{
  "dataset": "acted Russian speech (Dusha)",
  "noise_aug": 0.002,
  "hop_length": 320,
  "norm": "batchnorm",
  "stem": "deep",
  "momentum": 0.95,
  "lr_schedule": "cosine",
  "weight_decay": 0.04
}
Rows from block 6 of a small sound classifier, named by matrix and row number. Rows with one number belong to one channel. Each number is 500 + 25 x the weight over its row's rms, rounded and kept within 0 to 999. All counts start at 0. Numbers have three digits each. After the name is the row's rms in percent of the matrix's.
After each channel's rows are labels from the 100 clips, of 14976, where the channel reaches its highest value: "strongest on" is what is common among them. Only what is clearly more common there than usual is listed. The data: acted Russian speech (Dusha). In brackets: how many of the 100.
# convs0: first 3x3 conv, stride 2 (model.blocks.6.convs.0.weight, 384x192x3x3, each kernel summed), inputs 0-95
# convs1: second 3x3 conv (model.blocks.6.convs.1.weight, 384x384x3x3, transposed, each kernel summed), outputs 0-95

convs0.110 112:467503500521460496522489491568508453490544505528503541466545494497505497471471546504492523518492490500500488505507492517522470489487503483492474493475485441498484483496550514470455459512460491489508497451496484526503478494470505508493456510503467483495468471486480494482468480518504511544
convs1.110 097:477510508500485484501476523545520468478494498498544485491531502547524529513550488496490497543486472512523565521506489525483511479469488537496486521486496512518484546550538523528485492522480492497517487500524498517513561503493529503507478517480508483533515533499523478482519479488505468516
strongest on: emotion: angry (46)

convs0.326 097:466498504479514489495488523525502459539519521536485512429520468552523481486467462501538498502465477495487515517539487486494524486494539533484509511503488490474525461499508510539518499470490510498485541484497505497509475473491518502500504494530474501478505501529478447467513489454513512482
convs1.326 094:457508522475519511473507538492485486514504519525445527469484512494528462510537453486515507479474497484492491499501517515497488522459521490535504506478535539457496476508546522499547503473505525497462459539470519523504471465518506548492478481548469483489516533499534465487511506499523524518
strongest on: emotion: angry (59)

convs0.324 101:496519498474523478518468518527453468524493518507563527493464515475564515531486506525492466511514500468425511523510558519485521517506538486471498513471476554521458469493512546504499493497462492499491510507502504497536510516489494463471489539516484499534490520504537532503504521487497470478
convs1.324 109:521518492526510524497487500522472511499507431496494506488509526488488523450503509479438461466552478538448505510500499485461491518533531452527501514484484472500502492498516528512479542458523492534513490508517492500537541498518504506508461505500507528467484509500455474481478525472488494512
strongest on: emotion: positive (49)

convs0.163 102:465502524506488452506483501498547493550529488488497500461518470492502449493523476447476525513505519524522470466460488530460472527498446500499496496498519508466492473459534477522526500509500473475516478492495474511502512459466461487486496492461449546475486502523514494502491463507465511512
convs1.163 100:487486482523484472507527539560488470475478503475566483464504455525544451451498461509542490563496510496518550499523480474487555501535520497514505514492507500528509476534499485504483512508477488477514505497481480526518509432521498499465477500510537523493549502503487497521516510475476483496
strongest on: emotion: positive (41)

convs0.219 091:472546500488470542489497526478520497475508501489446505516498525485483523482481529467487495517482471468489504525492524491500492513482499490521469529478492507504489529507498527520481456508486489499465497467508501491500460470535453505510516482480495494501511535502434453502470522490502506465
convs1.219 093:506530518500535460518517474482511520504474512534554519519490501482503529501532442485499536522525552525491525476493480445501473487527520474475508498483466500510495543516499536490491523473532473480511473548543532496501487518465502513492485493538473512535437501482522493493494487539494476516
strongest on: emotion: angry (75)

convs0.152 107:491511502513558517527474507495473465512510477496476508510460515480514534479526467533482506518498524542536488501536524459512499506460436494489471476485496551475482480479437473537491485518439503489505484548511519487519547467518455493512499503515491479482525465495447485450463489463499486529
convs1.152 112:480517489462490459519515502503466505493480478455491490523477473487466491494492510494489501497533490461527504441497517493470461488503534456501459492539500463496477450504504505529500450493512478490486466494521490501518499478502479533500501492500461472508524537468473488523506493485491497497
strongest on: emotion: positive (40)

convs0.39 098:504529493477488537515512514489478482444476492534455514520492492530534501505501532501513496494508478493514534496495509500471483491450487461505519486494493513531445511488497512534522535497488509487458459502545496488517492477501539457466502493549531483524499538486464541453485495517453545493
convs1.39 100:471486490500482472499477498494525509513499552506558554500504532534493509506518519462472492458539491509524471524500495487506516480521484481483500527479505504510487478499502477511491503463548580504483512512495474509452503508491525502505410501496485506488471564514471499506509529449492468502
strongest on: emotion: positive (53)

convs0.54 102:471520495497462491449488451464522511508504489507457525533486536538540461477491484508520489534466468520457513469500510502493484551502500497487497557479506499509525478467502468471482523570506487510510515520511525516509534498500556507468518505474457474468517513484514499489469486549473520526
convs1.54 097:497525521456487502494521486501512524472480527486514477521501504517513501527441521488466499482480482482475534479435542504448506524539527553499512454533517487502530498484499508495511480545489502470489510464483513504515544517495531477501525514504498491511537472522507485529521472485502551467
strongest on: emotion: positive (85)

convs0.284 098:460472509511512479523489496519544553471489469504524541500484483452503559485524498478496491439527502531523503460463508502534495504525535479485473482457483502547486490496543469472532498494501522482497492479525509480511445484498457513474485508475555527506497486539502470506472464470501452458
convs1.284 097:533488509504470531505477471485518552487476488488494523499491511463487513487499513499512483507549475518486537525464503507528503508501453520494483501457543539461523512517507503476467511505494474512496492562514503506508499539515519544505515524503452474437445484507493484484496532517463514492
strongest on: emotion: angry (49)