{
  "model": "sound classifier",
  "dataset": "acted Russian speech (Dusha)",
  "train_examples": 26041,
  "gain_aug_db": 6,
  "noise_aug": 0.002,
  "time_shift_ms": 100,
  "n_mels": 64,
  "hop_length": 320,
  "input": "log_mel",
  "spec_augment": true,
  "win_length": 512,
  "targets": ["emotion"],
  "num_classes": 4,
  "arch": "wide_resnet",
  "norm": "batchnorm",
  "activation": "silu",
  "depths": [3, 3, 3],
  "kernel_size": 3,
  "stem": "deep",
  "avg_pool_shortcut": true,
  "widths": [96, 192, 384],
  "loss": "cross_entropy",
  "init": "torch_default",
  "residual_init": "none",
  "optimizer": "muon",
  "muon_scale": "original",
  "lr": 0.0093,
  "momentum": 0.95,
  "nesterov": false,
  "orthogonalizer": "newton_schulz_5",
  "adamw_lr_other_params": 0.0012,
  "ema_decay": 0.999,
  "steps": 30100,
  "batch_size": 64,
  "epochs": 74.0,
  "lr_schedule": "cosine",
  "final_lr_fraction": 0.01,
  "warmup_steps": 6020,
  "weight_decay": 0.04,
  "adamw_weight_decay_other_params": 0.01
}
Rows from block 3 of a small sound classifier, named by matrix and row number. Rows with one number belong to one channel. Each number is 128 + 24 x the weight over its row's rms, rounded and kept within 0 to 255. All counts start at 0. Numbers have three digits each.
After each channel's rows are labels from the 100 clips, of 14976, where the channel reaches its highest value: "strongest on" is what is common among them. Only what is clearly more common there than usual is listed. The data: acted Russian speech (Dusha). In brackets: how many of the 100, against the usual share in percent.
# convs0: first 3x3 conv, stride 2 (model.blocks.3.convs.0.weight, 192x96x3x3, each kernel summed), inputs 48-95
# convs1: second 3x3 conv (model.blocks.3.convs.1.weight, 192x192x3x3, transposed, each kernel summed), outputs 48-95

convs0.122:114119134122096150102099133134109169095175157195122158124088112151107114119103140089123132117170133100108132144119074116089120091098122085138138
convs1.122:088147151112126112138120119116137124154085154156102097124155138163118121114141160180098125109126129082105177111094141129110130104083150147171138
strongest on: emotion: positive (38 vs 18.5)

convs0.1:114109103137178101127153142111127141120102132127124152136117111134181134100137096125090117120149169097126096179089121155105138085125135070084143
convs1.1:116106132154105150122071138085077097135111156154129121122125182120140148131155121152153133130113121142096113167101157166138100118107132096088146
strongest on: emotion: positive (40 vs 18.5)

convs0.0:115110116136090124117172120146110148116103134077128134111110119166103107118123138143152147132131151098138109115111166117119112188174109109117135
convs1.0:110132105099075110102154099151120083111101113094159168139138112120133122148092137109143161114152115146121114130135090114161121168120155158109109
strongest on: emotion: angry (39 vs 18.9)

convs0.27:137144122148095122126136110167129185134135151117114141116124128134130152087096109137135139116109120142106122129191141133080102166114137098110122
convs1.27:087165121097081141099126119121132118124136147119100135108133112091101110150116106149098122129091135110170127063106090100128139109098121177115120
strongest on: emotion: positive (55 vs 18.5)

convs0.128:091108134115136124136148121126109120130092169149114109098096143145181151097075140109125116127105116129144114116168101136112110106092116081165153
convs1.128:121121127141122106088108135127122134128128147102127149110125124124138101113114129110115138137123132097133134111135138158152172128120071096138134
strongest on: emotion: positive (42 vs 18.5)

convs0.119:135113113155118124122143119136113147147112143124124106121102192122163107125166074171168157102113137151143112150108140113145139147164153123129120
convs1.119:138112121113115166196128099129151130109143165100155197088103121146126144137105103117142116109089132140113116196094109137135131140166154134084150
strongest on: emotion: positive (41 vs 18.5)

convs0.180:125105120130137132150154167115121145107144125084131166131164130108119114126123166141109110106114112091116122122116101115107120172103126080166156
convs1.180:106114116124099134122144112116134104135125069115099116097141127125142141130100124144177155127112137137129127091115116069134126115145100110125152
strongest on: emotion: angry (48 vs 18.9)

convs0.141:105136131118115130119111115142120134146112127118091110106088103116162111122124125136138113115118110156155130118183131120058128126114126082159183
convs1.141:125103104090171135112100118135123150108133112106146145130163131119128151103092164116148108151127124133166106111155125137123124112141101152138095
strongest on: emotion: positive (39 vs 18.5)

convs0.184:151142115102099154115156091128116179148133127120089088117114097129151106116133170133124114112108071133147120110107138138070126144102167105156155
convs1.184:131120162152163117116125109109093160108116152109121169133139128132175124159089124116115146127136147117148089153126120132148162152180100138112139
strongest on: emotion: positive (47 vs 18.5)

convs0.73:154113126118104148123133104141129162136136132127123140166147158139162137122096139108132096108135083151129098129120098112132114122141160116081195
convs1.73:107130114130150136124116115127102119088145143133133112155154138120140108130132093100130119188116112134125112149134152105089130113105088160096133
strongest on: emotion: positive (40 vs 18.5)

convs0.118:109111125122106128134128131106133126153086124130083117168108103121125124107136125096152138111110134141141125102111124095163125148097111045153130
convs1.118:155176111092127154124126105131125130105126165131085121116120132136153104090123123119110141153118142113150072138151112116145175099101118142108097
strongest on: emotion: positive (41 vs 18.5)

convs0.149:134122119122115129118140111125142145168102138158127098113175113112140100114092142109143068125138094135118116124116107183143044133177118097145142
convs1.149:129113101145132155113134105118114107084137118158148120111136116103145121178118103178117105107061148134092139147084079104100148094128102124114161
strongest on: emotion: positive (44 vs 18.5)

convs0.81:139139164101148125155090123139149160141124090096118120142108131104112109130156108151154133104104102163088119099075129128126078097121087110163123
convs1.81:143192108115131117121129125134137106113133143167105126131093116133091109122092109122084088093073191139128110096128103071166120180140127145099117
strongest on: emotion: angry (51 vs 18.9)