Rows from block 5 of a small sound classifier, named by matrix and row number. Rows with one number belong to one channel. Each number is 500 + 40 x the weight over its row's rms, rounded and kept within 0 to 999. All counts start at 0. Numbers have three digits each. After the name is the row's rms in percent of the matrix's.
After each channel's rows are labels from the 100 clips, of 14976, where the channel reaches its highest value: "responds to" is what is common among them. Only what is clearly more common there than usual is listed. The data: acted Russian speech (Dusha).
# convs0: first 3x3 conv (model.blocks.5.convs.0.weight, 192x192x3x3, each kernel summed), inputs 0-95
# convs1: second 3x3 conv (model.blocks.5.convs.1.weight, 192x192x3x3, transposed, each kernel summed), outputs 0-95

convs0.125 105:407531496517459422548558467548557565466549446521563494521502470502380493490439527469482384524482517516496459414450485552491480588485494412429488497506521492467529479443550556516491503498468399532526506481477505513491454532432547423482446479551495512552503501478520514478512461486510520474
convs1.125 092:525528505379441482549473470467498507512531459539542523528497495482454448455471502529445424507512520504523485476521508527496526504472471448472480458478490526450453489456537511503507454567484500484455561553466517543480570536494481551445486473434476486446516513474528439486475557492422398450
responds to: emotion: angry

convs0.22 092:516532500541411472562450534494488448558465483560454508419491495579477463498392474509441504531484419500579482514492520505475466488450560511482487421484510523463459492518506570506525490455451562437525517514465521495540488483503461497477501533497584512503529513504506498489525482502494447526
convs1.22 091:496498580450511410483485522476542480464477478456486458544503406488497494501510480433518545479531502476468502502483509456532472473475481513539517478435518525495495515502451551479480581471549498493374603449479463592440629537452480498454520435476503450518499502472505494510550468528474523516
responds to: emotion: positive

convs0.14 098:537489483524557492521471546480497484460481516505555532494475485524497536553482586529495476488485470530555472467429521487462476525414500493494499474543534559443484446564435528450542499535410509551524497446528535466528589446518504562460523518514503454429612470443459445512519515507495476529
convs1.14 097:542475485522529484538461503436511551539577482493475442573534538554548445428465517461497515485462462501565472528488549496461419556529586486463469457482531463530494478464561475534482526550509559509564525457511556503616500474486476466500462485563501479521414464524453506484447491533549523577
responds to: emotion: positive

convs0.113 100:495541515537471511467516489479506483536477454520447481487569463483487505482497514521505413415529518524440544525525470497494560518500508489490437530462482498553523538475533482526360469488513441542519470489476487542481471512473551471416518487493542461436517476483486490488502546427502510470
convs1.113 102:482494486534539504469499508509504496451543498522439475454484529467479497588526480418454483552506533552557427459477544504483467406492471483492512568459578499478493557518471473531554480504453423524434469634497512502481493440480590514534505447439536553526546542512543448489490460533480484575
responds to: emotion: angry

convs0.60 109:466421510487493521501505582525517501462518429480521530499512458548518476422557512516479489427477483543457488521575494507496502505429508491484492554474485470519490432430537511512479564516517482471519469436457468533414563535475494447451470502478450473549492384438542523446471534485510440512
convs1.60 089:492428572559448532474522430513455520472465499504480528444532466531519546512503535517476509421458513470503501470508506497512415511473473509436451538461457461534453550551528433484535523472468507484511498433492474540486483624505454466469485469492564504498493458519443560528428560507483492583
responds to: emotion: angry

convs0.12 106:495476471528451444599473468504501430466484504555479502530550524427522461493451490531523522559516447524469485493463454520510504520476561521476581527402532514422485452442470481470475457545464539483401546504483501448482537490552453582432499516479479504488514438427509471488517500476504527478
convs1.12 103:435526524483504499493517476490497564465569522500538487433505466454532476506454478481448431508573485404410542504494548482461493515464491521542541509513489525491542514533506492515435501487540552450557479542493467495428535484522447572524514539481560531447593531558441466582491512494491475493
responds to: emotion: sad

convs0.31 124:560512482473428494492497435496479477473508501433477476468467481455455480469495507482489462492529466525521457450483493478497473560565514459508479620431458432504474514432473518502448480506531467453533406440549487425473549531547472570485486490486463538515468480497458534530469433537427478516
convs1.31 110:503519515508505586514450421507526504424500552493500466514517487491536466528426477517464579472537478459431382443518585461451488485531442539480501463471543409507498523461524462504481563464578469504494534546523628484476470557471481505490512529455534523472445476489531510485476476509429431607
responds to: emotion: positive

convs0.158 107:540445500553568467507491556439462489518448540559482513533482507496545562476471472587455455518501463519453504504508487460512480524459407478457530488459429494429548469508467580560535470610527451477496561564487598449463501515472489553463539499482453537512542540452494488545503449501490503428
convs1.158 098:467455473521517480428439537446479462475560502517504521471465505494396574517554554526545423494529485495524497469498533449487537527506599472557498515509526427568466514474529566480516473545509494437507530647479510498491507530456442485598589457495444432493481429569536520541431458470433514507
responds to: emotion: positive

convs0.85 097:489502529476504463481474425462533480435556466576507554436495443506542450474498508458494584485538529428473483552498490566488539543475572519504537474417492488499513522456451543535551438574528459508412487524499530467434484490502512501524442528534559504492468537500469516480500485491477524483
convs1.85 131:460628504525510466484470488547512531555571493530507486543497477475423469483523509476475489480465523480488513528469477518463550517452501579552437485491520472445433493483502500501446507463545546493547493521471461482494534500531510432485500507524475466520482483445491448584550447507596505382
responds to: emotion: sad

convs0.51 089:454516493455493469399502491527540545465562507494475543526497436608529474528445515471481444493525528525513459520505484517569465521410507451435473452455477481523464493435549514536460497540462523468442542515495461501467540442494522528468482493500450485498476469553550452509508547567489455487
convs1.51 089:514481521561476522474439498520520480530530502467488507545441559500554498555524474465502535505465558497572402472487477513475558466544525480457505533525493441538424559527526424475504488507448523516517472525522470491544579533511504448493466481461570512478509475503462519441468516496467482605
responds to: emotion: positive

convs0.178 088:410525467488466433497466449490548454424497487549476527466493554491481468488523484530462559405550509535497471467487497434548443560531572526452524481532460487473513415552530473546554509499504519461487502509547513529464472484387442493528497565472489428466442502486510511474460523522500520529
convs1.178 097:469488558492520488470490436524543535485475434475553580542547472508492486556547443502535520517518490491547539459468487492459525575557509392460520459544495514472449435468485435547424464472479513599482472579532450529537587524475531495488522483567488407529537450477501510474538471458517500542
responds to: emotion: positive

convs0.62 097:509453579548547531564541468443488522512447504474522583433538497478504457589483536517475462477512494547454504465590511427507479495449471512487557540516545464503543539477514446480442506572499488520485543478547439528439545475513562518486572465496521543550532499539416525520535574442535511467
convs1.62 107:472463545490520494576458548578530538420552519485547522514505528571468482460488464482526500435456466451507460438485482462513464457568463504512502468534489534468500493459493418508407473443584601502544501491456517449446499510524460586512532478507479541496552516419455442587531507473535537510
responds to: emotion: sad

convs0.2 106:505488502492511389500465404543533493524512492461461508540433537506542551501504532502518443455465542442579515516420497464502468541506477518459429494468437468513514484459494501514483487516418522433453505430471488418443459547452519518491352542494474512500604502484479512522472534430525460495
convs1.2 100:504516459531490437478502397564443524414516469501460509452465459527477481519465497504443487577473485511533484488520526443503512498460560464475493450527472506487526514460575455488507461525515507526468557442528521471470432536530483464516510463446485525486572452466534470409475536533493513602
responds to: emotion: angry